{"arch": "inception", "model": "image classifier", "dataset": "photos of plants, animals and fungi (iNaturalist)", "train_examples": 77898, "image_size": 32, "crop_scale_min": 1, "horizontal_flip": true, "translate": 0.06, "color_jitter": 0.2, "targets": ["family", "species"], "num_classes": [181, 646], "norm": "batchnorm", "activation": "gelu", "depths": [2, 5, 5], "kernel_size": 3, "stem": "deep", "widths": [160, 240, 352], "mixing": "mixup", "loss": "cross_entropy", "init": "orthogonal", "optimizer": "normuon", "muon_scale": "match_rms_adamw", "lr": 0.0073, "momentum": 0.9, "nesterov": true, "orthogonalizer": "polar_express", "adamw_lr_other_params": 0.00099, "l1_shrink": 0.003, "steps": 6300, "batch_size": 128, "epochs": 10.4, "lr_schedule": "cosine", "final_lr_fraction": 0, "warmup_steps": 630, "weight_decay": 0.1, "adamw_weight_decay_other_params": 0.01}
Rows from block 3, named by matrix and row number. Each number is 50 + 15 x the weight over the matrix's rms, rounded and kept within 0 to 99. All counts start at 0.
# b510: branch 3 first 3x3 conv (model.blocks.3.b5.1.0.weight, 60x30x3x3), inputs 0-29, a 3x3 kernel for each
b510.4:34 66 55 26 64 77 31 49 53 51 48 55 48 49 55 41 43 44 49 45 63 65 48 63 50 52 52 44 67 64 45 57 74 56 50 54 54 54 51 55 56 82 50 42 70 93 32 43 97 53 26 29 57 42 45 27 38 68 52 45 57 58 54 40 28 45 75 45 43 59 50 42 40 48 67 50 36 50 28 43 31 44 69 43 38 61 51 49 81 76 56 09 11 94 49 42 56 68 22 40 24 20 41 26 39 57 36 50 61 49 42 63 67 43 23 63 64 30 84 73 36 37 31 65 57 60 81 74 59 24 42 45 36 48 50 88 46 48 83 59 54 57 54 38 53 90 60 50 50 43 46 37 32 15 48 61 38 44 29 34 53 49 36 32 41 83 49 26 70 40 13 74 80 61 51 40 43 58 26 28 57 42 47 52 30 43 66 28 50 61 39 54 57 62 34 54 65 33 47 35 61 37 18 66 27 46 70 33 35 21 47 48 50 49 58 36 47 24 44 56 44 48 57 64 75 58 63 46 42 48 46 43 41 50 68 48 49 61 52 60 34 53 46 63 51 46 66 63 46 35 47 62 66 53 28 50 72 37 22 64 52 45 53 33 62 45 35 73 33 31
b510.5:59 46 53 69 58 36 62 53 68 60 68 45 51 56 37 51 44 59 45 48 47 44 41 27 59 58 39 59 71 53 47 58 54 35 55 61 38 56 42 55 55 36 50 61 46 46 15 45 34 71 65 56 82 47 23 41 59 39 36 63 38 50 40 31 50 44 46 47 57 40 59 45 68 47 55 58 66 51 41 55 23 60 55 45 53 52 54 39 47 53 36 47 88 38 41 65 37 45 41 47 49 28 42 43 56 49 60 48 41 74 59 77 51 29 55 36 44 56 70 43 73 66 72 56 49 36 05 51 54 08 58 67 50 54 52 27 50 64 32 56 82 38 49 41 43 51 46 38 52 45 55 40 51 37 57 55 44 43 41 22 25 48 34 47 99 50 32 70 43 53 16 44 59 79 55 58 52 48 48 33 31 29 73 48 35 39 31 38 43 29 37 49 34 49 71 50 57 47 63 40 31 70 45 10 50 76 64 49 63 59 35 27 83 38 38 39 54 61 52 44 39 05 54 54 38 37 65 50 36 53 53 56 58 48 42 33 56 30 36 60 42 48 55 50 75 69 35 22 44 33 49 63 46 65 69 35 38 90 50 44 45 39 52 29 49 52 83 39 25 48
b510.6:71 68 66 57 66 42 62 61 27 59 61 52 43 50 35 39 34 27 71 66 53 51 42 43 36 45 50 59 60 56 66 67 60 43 34 01 57 72 71 65 65 63 50 58 35 52 63 43 42 49 51 26 73 77 48 46 38 26 62 51 37 42 47 74 63 51 34 23 35 27 32 42 70 49 41 70 66 42 21 43 45 30 58 49 49 47 42 58 39 29 48 58 37 49 29 62 36 66 63 58 50 72 55 42 50 47 49 21 45 58 38 74 52 61 43 45 39 33 35 58 56 67 66 25 42 56 33 64 68 36 49 60 44 62 46 59 59 55 49 23 40 31 42 50 76 59 49 45 45 29 46 44 37 41 52 46 31 37 40 28 34 46 47 32 24 54 42 85 26 49 58 63 51 72 43 28 31 57 62 59 43 38 53 48 45 99 27 39 51 92 60 54 51 30 48 39 41 76 66 84 89 74 48 37 71 40 24 56 54 16 31 49 49 51 74 59 50 52 53 57 40 54 45 62 69 75 77 99 60 55 52 48 35 32 36 52 24 43 27 41 65 56 75 52 53 30 66 67 59 58 62 68 45 56 18 36 51 59 43 98 98 34 27 41 48 33 59 47 47 62
b510.7:30 61 52 46 32 69 48 37 37 30 29 35 34 39 51 52 68 66 54 49 49 54 42 50 52 48 59 48 37 31 48 44 54 43 66 47 55 62 47 53 52 62 48 74 66 21 36 75 00 54 46 47 62 51 20 49 55 54 77 40 64 55 93 45 44 68 67 55 55 55 48 60 33 55 84 15 56 56 57 51 72 52 49 44 51 61 51 58 63 71 11 58 70 51 64 64 43 58 87 78 65 32 59 60 42 65 64 59 28 34 50 46 51 37 33 49 67 27 26 19 58 58 57 62 88 71 76 47 27 79 42 56 44 62 64 47 25 35 32 68 40 29 61 42 47 60 56 46 34 62 44 48 42 33 31 23 52 46 27 44 54 73 20 62 85 49 45 24 47 36 72 47 67 49 40 49 36 48 50 44 33 55 45 50 55 69 56 49 56 25 22 64 47 49 55 55 48 61 75 56 42 40 47 45 38 54 51 37 70 58 69 48 45 64 33 81 47 54 64 47 68 48 48 55 43 70 27 40 58 53 47 55 76 60 24 27 54 63 68 47 99 65 65 37 27 59 37 60 45 48 49 71 29 82 88 45 73 20 46 29 73 50 28 34 50 43 23 27 58 53
b510.8:33 41 51 52 57 75 91 65 69 51 37 49 73 51 58 61 46 28 50 34 41 55 39 49 48 40 50 31 46 60 55 51 50 27 47 42 35 51 66 37 43 48 26 32 27 78 32 10 56 32 39 62 74 54 67 91 82 44 56 46 04 37 28 54 50 53 50 50 45 58 59 57 96 58 36 70 47 42 63 42 34 57 52 61 24 54 44 47 43 41 47 46 48 43 45 45 33 40 44 36 44 68 53 54 53 52 51 59 37 94 65 37 21 50 24 33 70 39 48 38 31 48 36 40 39 71 45 44 54 40 52 52 44 44 60 43 46 31 67 52 48 45 50 65 37 35 47 54 40 56 70 56 71 51 85 66 41 33 44 12 33 49 57 47 39 64 51 26 27 49 40 38 36 53 45 49 48 32 47 51 42 62 53 38 57 38 23 24 52 58 19 37 47 49 56 59 86 75 37 50 64 33 47 66 39 50 73 84 78 63 46 52 28 32 49 22 70 43 44 62 58 64 45 50 65 52 50 68 49 48 50 36 45 54 35 77 64 34 43 17 55 51 47 74 68 68 41 36 62 54 53 45 66 54 58 46 39 25 24 59 46 39 50 81 55 61 68 45 49 59
b510.9:49 66 82 61 70 64 54 67 68 45 42 38 40 63 48 38 70 53 53 51 38 37 52 54 49 58 54 47 40 44 46 50 57 69 74 60 42 31 46 57 40 61 39 32 51 37 39 15 24 39 31 40 46 37 28 59 58 36 39 52 42 21 33 35 30 24 28 39 35 27 42 52 61 69 74 66 77 67 69 67 58 56 70 82 42 44 25 64 47 27 42 48 25 52 49 39 61 51 54 51 48 74 60 53 55 54 51 43 64 71 73 49 57 31 67 51 45 75 90 82 49 55 55 50 36 53 53 46 53 52 46 66 18 36 66 34 56 55 44 44 56 64 48 58 43 44 32 58 61 47 50 54 55 36 59 64 17 46 50 41 47 49 39 53 39 37 40 42 33 15 37 43 46 29 50 58 55 46 60 62 39 43 40 53 39 23 63 51 49 51 49 57 37 33 46 23 42 35 53 55 50 70 67 81 51 59 72 35 37 29 32 30 38 46 38 43 53 65 77 14 46 50 33 54 49 40 30 40 45 50 56 57 77 45 49 65 75 57 66 40 50 57 37 61 63 48 50 58 28 27 52 44 43 36 31 26 47 53 24 21 54 41 51 51 52 61 60 39 56 75
b510.10:36 50 45 47 56 45 37 21 24 49 51 71 55 47 52 65 59 60 46 58 53 48 54 68 56 60 68 55 42 49 39 44 29 54 68 50 67 55 64 35 43 32 63 79 52 55 55 25 53 50 51 40 38 54 54 76 06 70 41 59 47 31 49 51 69 58 44 52 52 62 55 62 32 52 56 51 59 52 50 44 55 73 50 33 78 66 52 64 58 57 51 79 26 85 54 41 37 29 42 52 49 40 39 52 38 63 76 48 33 80 54 87 49 49 53 56 37 35 45 31 84 67 49 51 85 62 54 28 33 54 35 06 45 48 41 86 54 53 86 59 49 41 55 31 49 51 54 64 58 51 41 32 41 57 72 35 48 51 69 40 34 46 53 86 42 40 45 54 09 39 53 71 53 34 58 47 33 51 49 48 33 84 57 51 66 33 49 54 47 54 49 70 46 50 48 39 54 40 64 37 50 20 52 61 76 57 40 56 81 18 62 46 77 37 62 82 49 56 38 44 55 67 48 25 72 50 45 75 41 48 50 60 48 52 64 51 36 79 64 85 45 48 37 50 70 33 19 56 90 67 60 54 37 81 16 50 41 51 34 47 66 32 30 54 69 77 61 49 52 34
b510.11:49 55 46 48 32 54 51 37 58 87 70 55 56 45 57 33 47 61 70 64 63 51 55 67 47 41 59 88 91 77 46 74 72 28 50 57 64 68 73 45 39 63 21 29 75 62 47 57 62 19 36 68 51 39 38 50 61 49 15 37 45 58 45 61 50 47 49 25 41 47 35 47 63 41 35 51 39 42 41 29 32 53 53 59 29 33 49 26 55 55 42 50 50 57 64 52 63 90 57 55 48 80 47 62 79 37 52 78 22 22 34 44 64 47 36 77 67 56 79 63 37 63 89 38 30 32 43 29 49 53 49 42 37 36 39 22 27 30 40 50 18 75 74 42 50 48 35 38 42 47 52 22 50 50 54 27 18 44 50 59 57 36 46 37 45 60 38 43 51 55 43 50 29 39 66 61 45 91 87 58 51 37 42 54 59 52 35 29 62 27 52 52 63 50 43 57 40 34 63 59 78 45 52 55 38 43 51 25 56 47 63 35 24 73 55 51 63 57 45 59 66 41 41 41 28 82 74 59 61 47 48 38 35 58 48 66 39 46 68 57 64 75 72 56 49 37 91 48 42 47 58 68 16 32 37 85 61 39 66 66 62 23 50 78 41 54 61 70 55 53
b510.12:49 43 48 63 62 41 39 43 40 26 37 51 44 33 32 57 46 42 45 63 52 59 56 52 59 69 59 22 41 52 53 48 57 51 43 51 40 54 56 59 65 56 46 51 56 29 23 32 29 09 28 34 50 57 10 29 45 42 67 47 67 55 51 36 44 56 48 49 44 48 65 54 57 51 61 46 35 48 57 49 51 40 33 40 64 49 65 58 66 62 51 45 46 38 52 57 50 60 65 47 67 50 59 59 60 46 51 47 56 50 33 34 57 75 67 46 78 59 30 55 70 61 75 70 58 64 37 32 57 57 72 65 54 73 52 49 46 38 40 50 53 17 50 68 46 66 60 60 46 50 37 57 44 32 51 37 54 79 64 45 30 44 33 55 56 26 87 58 30 49 39 47 62 65 45 55 58 33 36 35 82 50 35 48 45 71 40 56 65 50 43 60 31 46 42 61 77 56 57 65 45 81 52 51 63 40 35 18 43 36 71 72 31 66 60 50 55 44 53 44 56 71 57 46 57 37 72 51 52 42 50 49 54 52 57 34 29 50 50 50 57 70 96 41 42 36 16 43 35 85 78 76 34 42 53 12 54 42 55 76 69 49 38 41 54 40 29 57 45 39
b510.13:37 47 38 49 57 64 62 45 75 48 42 49 37 44 54 37 36 43 55 58 73 41 37 54 47 45 50 52 51 50 39 46 53 52 37 47 52 44 56 40 49 77 45 48 71 63 37 51 41 41 54 51 49 41 70 59 84 42 61 68 26 62 75 31 46 51 54 65 65 28 47 59 68 67 54 46 55 67 48 79 73 85 72 84 63 67 49 37 39 34 69 42 54 65 28 30 53 43 36 63 57 86 55 47 85 53 55 64 99 67 73 59 39 17 77 41 23 61 45 34 68 52 51 44 61 46 30 40 62 34 56 61 19 48 50 34 42 49 29 46 50 58 62 52 32 35 45 35 45 49 51 32 57 71 50 54 34 32 42 54 25 43 23 25 50 50 41 35 72 55 68 33 35 35 47 55 49 77 63 60 80 80 56 59 39 33 63 58 71 43 53 39 44 42 40 46 32 51 47 32 54 32 41 34 55 60 76 45 59 68 70 63 46 48 56 75 89 80 76 22 29 41 22 34 39 47 54 62 32 48 58 53 54 51 79 61 60 76 46 28 24 36 47 99 87 72 63 54 56 45 45 53 10 00 49 75 57 51 74 72 71 38 43 64 50 41 61 54 53 76
b510.14:50 49 45 67 30 44 55 63 54 46 44 47 55 45 47 57 54 41 46 61 68 44 53 60 47 48 57 39 30 32 57 45 43 66 51 49 47 34 53 74 53 51 83 48 47 50 61 83 41 50 62 46 24 49 53 37 59 34 87 53 32 24 43 72 55 47 29 36 50 54 55 71 49 68 40 34 66 80 29 42 57 45 54 78 57 56 39 55 53 38 53 43 70 24 82 55 60 52 53 45 21 31 61 56 53 75 58 61 67 40 91 40 60 64 54 55 51 68 58 21 60 73 36 33 06 49 53 48 59 99 60 39 71 43 34 39 36 28 66 50 32 68 51 44 36 41 31 52 33 45 55 41 40 61 29 46 41 66 53 30 33 39 57 40 35 14 81 57 37 32 47 52 63 40 43 55 38 55 37 26 41 43 51 46 72 45 40 57 28 53 61 50 13 44 51 36 55 37 70 61 56 58 25 36 69 51 51 68 15 54 26 94 44 18 49 59 48 68 75 31 34 67 27 23 24 57 45 54 71 39 49 58 49 50 82 71 81 52 54 47 48 71 51 58 50 88 45 71 77 31 51 44 84 37 60 43 83 49 32 27 43 59 41 49 50 58 24 30 44 40
b510.15:44 20 32 43 46 51 56 53 45 58 53 40 54 65 60 37 50 71 48 54 49 67 50 55 43 51 57 49 32 34 39 53 62 51 46 61 52 59 41 50 47 64 41 42 77 61 60 37 71 50 65 32 41 40 48 57 28 64 53 42 47 48 65 60 49 62 63 47 54 40 54 69 55 47 39 42 46 40 51 45 53 55 50 56 43 67 58 67 80 79 47 84 63 86 51 67 67 32 48 61 75 67 57 50 71 60 48 76 55 54 58 62 51 54 33 32 34 23 42 30 60 51 59 61 87 89 65 44 39 63 49 47 62 45 46 43 49 57 45 32 52 38 48 40 34 47 38 40 50 48 47 56 47 59 46 33 38 35 28 60 55 52 11 66 55 60 53 41 65 59 27 32 50 62 34 31 54 34 38 51 52 58 45 57 45 52 71 12 42 35 47 53 40 28 22 27 28 30 79 51 89 53 46 63 59 50 49 49 69 61 76 58 68 41 31 16 48 51 58 44 26 27 77 48 36 51 45 58 42 56 74 42 49 56 75 99 72 48 55 53 69 45 80 67 79 38 59 43 43 49 53 84 58 87 63 87 70 73 56 50 24 61 44 39 53 53 59 57 54 78
b510.16:73 50 42 31 15 33 37 24 53 43 24 22 51 51 43 44 42 39 54 56 57 63 66 55 61 63 61 49 48 59 55 50 64 43 32 49 56 47 42 52 54 36 43 56 46 35 62 38 31 51 54 61 64 56 40 57 43 47 50 40 49 81 41 53 70 50 58 63 67 71 82 69 74 92 63 52 49 68 51 24 20 66 63 63 61 53 51 70 69 57 34 46 62 67 64 62 75 58 38 56 43 51 68 44 46 62 48 50 39 50 58 57 62 63 38 49 49 64 54 47 64 62 61 89 76 83 55 74 55 47 59 65 55 60 84 46 43 51 44 23 34 40 47 54 62 59 59 48 40 50 50 45 55 52 64 66 63 53 55 67 74 66 60 72 54 61 79 77 49 63 78 64 74 68 38 44 47 46 32 39 57 49 67 54 57 65 65 93 99 48 50 64 32 46 49 41 46 54 44 69 66 40 69 55 34 53 53 51 41 35 62 47 39 56 49 41 29 55 49 35 40 42 55 53 52 45 67 84 63 50 59 67 54 58 57 68 76 71 57 45 76 99 52 56 53 25 22 33 36 79 76 40 56 56 67 66 53 70 57 53 45 28 44 56 23 46 54 41 64 73
b510.17:44 43 46 60 68 78 53 41 31 47 50 40 53 73 54 35 30 42 62 55 55 60 50 33 26 12 23 38 32 41 76 69 70 48 13 34 69 47 55 50 44 58 82 54 39 51 45 25 48 39 34 41 51 47 25 47 38 40 43 50 38 79 47 49 64 45 38 48 24 16 41 46 54 46 34 56 61 38 70 47 61 32 19 51 64 62 60 48 51 49 50 71 66 54 62 64 37 65 56 63 48 76 50 33 54 58 32 50 37 48 53 38 52 67 34 79 36 30 23 21 70 64 54 50 45 52 57 25 44 56 54 57 49 34 37 45 35 42 42 26 35 42 48 51 58 67 57 48 67 64 71 63 43 22 32 51 55 49 69 55 56 41 54 70 44 32 38 41 45 72 51 78 69 60 50 50 43 36 43 41 63 58 47 73 59 31 90 66 47 34 57 39 50 56 41 36 28 37 87 49 67 65 52 54 49 41 43 22 38 35 37 55 21 47 72 42 50 63 45 49 53 60 26 52 78 52 46 42 70 69 54 53 46 41 36 29 66 61 33 74 44 42 58 28 41 25 41 53 61 50 57 32 35 51 32 23 48 22 49 75 49 48 50 65 34 27 46 47 31 63
b510.18:29 42 62 49 57 54 44 55 40 44 39 42 54 52 39 49 44 41 71 57 51 78 54 30 48 41 29 32 59 63 57 59 70 61 61 46 49 75 44 49 46 37 67 63 49 58 19 52 64 33 30 44 38 59 86 23 60 48 59 32 36 60 28 70 58 57 53 49 45 50 59 53 45 49 69 67 43 61 51 38 26 50 46 39 41 36 48 57 58 44 90 45 37 60 51 42 40 46 35 73 67 33 66 59 37 73 60 44 91 57 77 71 55 67 52 59 16 32 51 89 60 66 66 71 41 53 49 60 67 45 44 57 38 45 46 71 50 47 36 44 40 41 43 53 53 54 67 54 63 59 37 38 59 64 22 56 64 52 43 58 52 40 93 36 79 37 49 50 42 41 49 59 67 45 36 41 55 48 46 58 87 55 52 50 49 59 42 36 35 76 59 69 63 49 51 47 49 36 30 52 44 60 67 75 56 50 73 66 57 53 35 64 33 74 55 54 54 22 38 73 53 56 43 53 52 47 85 67 47 67 74 41 54 65 69 06 23 68 62 80 36 66 82 64 38 49 99 87 64 62 63 63 60 31 46 33 54 42 30 42 46 42 27 10 52 39 39 85 48 46
b510.19:45 55 47 28 40 40 21 27 35 48 59 50 55 55 67 51 52 71 22 36 56 24 46 48 36 35 54 48 56 43 55 54 60 57 40 58 57 49 59 46 48 74 41 50 58 66 57 63 76 54 75 55 38 47 51 44 29 54 37 47 40 57 47 23 47 36 48 50 39 40 51 52 40 40 42 35 36 41 46 62 65 44 40 39 53 56 57 46 55 53 44 40 41 52 51 68 66 62 50 33 52 51 28 48 59 52 78 60 68 75 65 52 44 71 20 47 85 43 28 35 44 48 50 58 52 43 58 34 45 57 46 53 50 54 48 36 46 62 55 51 46 53 42 48 29 42 38 34 52 44 29 37 24 37 44 28 57 41 34 46 56 50 52 59 61 64 50 59 67 41 38 20 17 24 69 53 50 69 52 39 60 61 56 50 44 58 66 48 54 38 41 32 52 42 17 60 51 47 49 34 44 55 47 37 49 41 48 74 56 59 89 72 87 49 51 47 50 40 32 59 53 51 72 51 57 28 44 44 40 46 39 34 43 52 49 95 83 52 46 56 46 43 78 57 51 76 31 55 67 35 50 68 98 73 75 66 61 86 62 61 40 56 66 57 56 58 66 40 38 40
b510.20:65 80 47 57 54 43 44 40 32 51 41 42 47 49 71 50 51 61 49 55 60 42 56 63 38 36 74 50 57 48 48 50 64 66 32 59 45 51 42 38 49 54 42 27 45 39 51 78 50 43 69 34 39 81 50 48 48 24 50 37 28 69 86 60 73 96 47 40 54 33 24 25 46 54 29 33 48 57 46 59 67 40 34 22 39 62 53 42 49 38 34 30 62 45 67 53 49 47 49 45 33 35 42 34 36 64 34 57 17 36 51 34 57 53 22 51 56 52 55 51 30 52 74 47 57 51 64 68 56 38 47 23 65 63 45 52 43 47 72 42 45 57 53 67 58 40 53 47 56 48 48 53 32 40 29 43 33 55 50 26 71 89 49 63 78 25 71 56 31 46 63 45 49 64 46 53 42 48 44 49 47 54 69 45 69 56 72 71 63 67 53 74 43 51 74 39 30 49 47 50 61 64 39 48 44 25 47 55 66 64 33 61 37 24 54 76 45 65 92 72 85 62 39 31 45 70 48 63 51 41 59 36 36 41 48 48 20 48 43 72 43 33 73 44 42 43 67 47 35 20 45 69 41 35 39 36 68 24 07 55 83 53 26 52 57 27 62 73 45 52
b510.21:56 45 19 61 62 52 84 99 68 37 40 46 49 46 47 43 60 46 27 35 56 52 53 56 57 50 50 34 38 50 48 53 49 57 50 21 48 38 54 59 54 46 59 56 40 37 83 54 47 36 39 50 36 50 69 73 44 45 31 38 30 37 44 22 29 42 42 52 48 36 43 48 33 61 89 52 50 74 38 41 45 71 78 56 28 53 44 31 50 56 18 57 43 50 41 33 56 49 34 36 47 59 38 49 46 48 68 35 54 42 42 45 48 43 50 49 66 76 42 68 27 45 65 25 47 36 63 51 51 51 52 36 50 48 19 49 52 48 46 49 32 62 44 29 50 26 22 65 61 54 69 90 53 99 58 49 38 52 48 59 51 51 45 87 43 55 53 56 32 32 50 47 64 46 51 45 35 49 44 42 23 31 41 55 50 37 51 32 29 39 47 30 55 53 54 53 33 62 28 38 45 51 42 34 61 54 31 50 70 54 31 37 40 20 30 45 40 45 58 46 39 50 60 44 45 62 55 28 55 57 49 51 58 46 34 67 82 11 58 48 35 56 70 66 58 76 40 52 50 45 57 70 76 90 43 40 31 31 34 40 61 42 40 49 28 59 41 54 69 37
b510.22:65 45 52 41 58 54 47 50 52 58 52 35 59 50 50 41 34 55 53 47 46 69 52 50 52 63 54 64 55 20 45 69 42 20 47 81 48 59 32 50 54 35 32 49 62 36 41 21 48 68 63 42 46 18 51 46 25 44 39 31 54 53 55 46 50 53 52 54 46 49 49 48 41 43 31 23 45 44 38 45 81 63 51 51 20 42 37 48 70 52 25 11 37 40 51 43 94 64 22 78 64 37 54 57 32 33 50 54 22 20 59 59 18 51 40 72 50 64 35 18 45 43 43 39 62 42 53 72 56 33 53 28 33 49 36 59 68 62 43 52 51 70 99 45 63 40 60 49 49 67 51 49 47 68 48 39 52 38 44 51 69 74 36 34 48 62 65 47 68 68 42 69 61 68 45 50 45 38 41 47 47 16 35 51 58 47 60 56 22 39 35 32 39 57 92 54 52 58 72 46 51 49 31 31 42 33 48 39 38 32 55 62 22 62 29 27 49 43 54 56 24 19 49 70 61 57 59 45 51 72 55 39 37 82 46 55 54 48 41 14 85 84 33 32 61 63 53 46 61 74 45 53 39 35 38 47 59 32 95 41 12 57 60 70 11 36 45 30 40 49
b510.23:53 52 50 54 64 42 42 53 69 64 57 42 51 50 46 39 48 59 65 48 42 56 55 50 37 48 36 54 20 46 47 53 50 59 75 53 50 35 46 55 67 48 44 74 64 47 41 62 51 45 51 62 31 42 43 34 44 82 49 34 82 49 48 65 59 42 61 49 54 56 41 48 52 35 34 60 39 42 59 51 37 48 42 47 63 67 47 33 44 62 50 33 20 85 52 34 57 40 48 46 34 37 46 51 26 57 85 36 35 22 41 70 65 21 55 55 62 49 49 38 48 55 74 28 60 80 55 66 65 54 52 72 43 43 50 45 51 65 49 50 61 60 54 47 66 58 49 47 50 61 30 65 68 49 48 54 53 48 34 20 44 42 32 24 43 57 31 45 72 35 66 32 28 46 39 27 63 37 44 44 00 20 33 62 55 42 72 99 46 66 36 48 41 34 52 61 53 45 52 54 57 44 53 59 27 46 46 44 39 40 64 41 42 72 23 37 63 37 46 65 59 47 73 74 60 46 31 33 45 45 33 65 87 51 54 26 49 59 68 49 62 23 38 48 22 44 87 46 46 62 44 57 52 26 35 77 29 60 58 30 40 53 47 48 47 36 56 43 36 51
b510.24:49 58 45 60 37 56 52 33 53 41 28 43 32 47 41 84 59 63 49 49 61 58 64 42 46 59 62 60 44 51 24 41 53 49 42 64 59 48 56 36 48 56 62 50 37 31 28 25 63 67 27 51 50 34 21 53 35 99 61 49 47 74 46 38 50 70 82 58 42 56 69 48 51 19 57 67 44 40 51 59 53 43 48 52 59 50 64 50 52 52 43 33 44 75 45 51 59 59 52 52 72 80 42 67 89 36 52 37 64 34 39 30 30 48 31 48 60 60 52 47 51 47 52 48 26 29 94 81 64 49 35 58 63 43 28 44 60 44 73 85 64 41 38 10 55 52 57 51 30 44 48 49 53 58 51 34 72 51 56 47 48 48 50 43 37 69 42 44 42 48 17 62 50 51 52 58 61 32 33 34 38 46 61 55 32 55 51 45 24 46 41 50 63 50 29 36 26 48 73 66 57 00 47 56 37 28 39 29 53 30 99 47 45 42 67 20 45 17 22 61 65 24 42 52 76 67 44 61 43 44 48 53 51 50 34 66 42 73 99 39 53 40 22 19 43 52 69 82 69 36 64 61 07 52 34 99 57 37 48 51 37 57 54 52 56 39 48 38 42 50
b510.25:34 30 64 65 48 48 28 46 46 45 46 50 57 38 34 47 46 33 47 48 60 12 53 54 33 41 39 41 60 75 55 35 23 60 69 52 39 66 68 63 52 35 60 64 43 65 63 83 31 59 87 53 66 59 55 34 42 49 72 63 73 55 38 55 51 54 29 55 47 44 53 63 34 44 35 39 49 52 44 65 37 48 42 66 51 56 46 84 70 34 76 36 32 32 59 71 42 29 58 50 53 68 63 58 54 66 41 58 41 50 69 45 57 35 35 19 26 19 51 76 39 20 16 79 61 40 50 84 57 86 99 40 82 90 41 56 36 26 48 51 49 53 54 58 48 51 46 55 38 39 36 59 59 59 41 52 47 66 47 52 55 43 51 21 37 27 59 56 65 45 56 58 51 27 32 44 40 35 47 50 55 35 49 65 42 19 41 38 39 53 53 72 17 48 73 46 40 57 44 58 45 80 59 41 74 80 34 61 26 49 30 82 74 35 54 64 59 68 79 43 48 67 45 59 52 39 50 46 62 41 39 67 43 51 35 33 82 52 49 79 29 52 37 42 55 57 47 58 70 49 45 38 46 27 22 13 83 94 48 59 66 51 59 31 58 77 56 53 49 48
b510.26:51 59 53 56 75 74 51 53 54 49 58 57 40 50 64 46 58 45 41 50 44 48 64 46 45 51 62 36 53 53 36 50 67 47 61 48 33 53 52 35 56 29 52 71 24 57 44 70 67 52 49 34 55 47 40 40 44 40 51 46 78 44 44 49 51 53 49 55 58 37 30 63 59 61 43 35 49 25 46 39 50 38 45 31 47 52 29 78 45 34 53 48 57 67 51 40 69 33 36 31 21 32 44 55 53 55 59 27 77 55 41 79 58 38 76 50 34 45 47 39 68 48 43 65 55 48 46 61 27 56 57 35 57 57 36 38 45 39 73 39 40 63 47 41 74 68 86 43 46 78 23 51 57 23 55 45 22 52 54 53 69 33 44 40 55 48 57 43 74 28 36 56 66 60 52 46 50 58 50 65 92 56 32 99 41 15 94 20 14 54 56 71 68 36 53 48 18 60 44 34 40 44 57 60 00 47 69 46 47 29 46 65 47 47 39 68 62 34 64 32 41 59 51 48 42 47 49 76 16 34 66 25 51 84 25 61 54 52 50 40 63 56 19 53 62 23 48 55 39 59 34 28 54 34 47 69 53 26 54 34 56 36 53 26 62 49 21 85 62 44
b510.27:49 50 47 51 61 67 60 45 66 39 43 54 51 55 38 50 59 49 55 51 55 57 36 57 64 54 49 32 49 52 38 41 40 64 66 50 47 59 65 49 68 54 38 76 51 49 44 42 45 19 54 52 44 65 39 40 27 43 33 48 17 46 69 59 48 51 51 33 67 50 53 67 36 48 66 50 30 50 73 36 43 54 63 53 54 64 45 58 49 53 57 43 41 50 24 56 16 48 52 47 57 55 57 52 45 62 67 56 40 53 31 38 61 69 46 71 42 41 63 43 41 36 39 47 84 69 58 35 49 52 40 41 46 99 71 43 56 41 60 37 41 66 65 68 27 34 57 61 50 39 48 50 42 48 39 36 50 48 64 43 63 59 46 34 43 24 51 98 17 38 86 32 39 45 43 25 67 58 43 61 45 58 56 44 43 60 36 44 61 73 65 59 73 39 49 76 63 53 29 39 40 43 52 43 70 45 23 46 50 52 53 45 87 06 57 43 54 70 43 60 51 50 65 48 37 25 47 34 35 60 49 55 56 47 46 65 58 62 48 44 50 36 47 39 63 76 29 56 69 47 14 45 35 20 46 40 21 82 25 56 64 52 46 13 27 37 22 52 63 93
b510.28:51 48 70 43 51 50 21 27 29 72 45 58 62 43 56 71 54 67 72 56 50 56 39 36 61 30 42 49 43 61 50 39 47 49 51 51 50 50 52 70 68 65 61 48 52 84 76 57 80 54 32 86 50 36 52 96 63 52 57 54 70 44 67 62 51 59 55 37 42 62 31 40 51 47 43 43 50 32 51 63 65 29 45 52 49 56 53 61 54 42 41 49 43 47 53 30 53 50 63 50 28 39 51 38 41 49 53 43 51 65 45 50 51 16 66 38 08 75 62 54 40 44 55 26 37 42 56 76 80 43 72 71 47 68 56 40 46 51 71 69 66 98 99 74 41 20 30 41 39 38 37 50 35 43 48 39 37 53 50 48 52 67 49 51 35 51 56 44 54 69 49 50 36 34 55 51 47 80 87 75 56 49 84 47 44 58 58 45 28 41 30 34 36 24 54 50 46 57 47 38 43 37 22 33 35 45 46 70 59 62 69 72 75 57 42 66 50 57 50 52 58 57 16 19 49 54 43 45 36 49 61 52 51 50 72 42 24 47 48 30 64 81 31 92 43 56 62 35 61 55 18 33 76 94 79 73 78 60 77 63 98 44 50 57 30 34 72 66 51 56
b510.29:45 42 79 33 58 55 46 65 62 53 50 56 50 47 31 64 51 32 47 34 43 47 40 51 60 39 47 28 13 50 30 45 69 66 55 56 66 59 72 65 39 77 56 46 53 73 67 31 51 61 19 53 73 57 37 68 40 22 67 43 34 62 56 52 52 44 48 66 49 40 47 49 76 45 41 73 47 34 95 58 53 36 50 34 48 53 58 87 63 54 56 85 36 59 85 58 51 70 38 53 48 53 28 39 86 42 43 64 40 63 49 59 51 40 48 27 24 31 32 28 43 27 70 72 50 43 32 67 62 55 54 57 52 63 29 25 63 39 07 49 49 13 46 47 43 41 60 51 52 69 51 54 82 32 56 52 39 62 62 46 60 59 36 69 40 13 88 49 41 59 45 50 59 50 30 41 58 25 18 33 69 54 47 71 46 45 93 49 35 36 31 39 47 62 37 53 52 44 70 55 40 75 39 60 50 17 26 48 79 47 36 70 49 28 63 63 61 36 83 55 45 60 48 52 69 58 52 62 60 45 72 58 48 56 71 66 48 56 64 06 45 55 62 74 65 49 54 45 39 63 46 29 50 99 57 28 73 50 38 60 57 24 53 47 12 25 25 25 47 31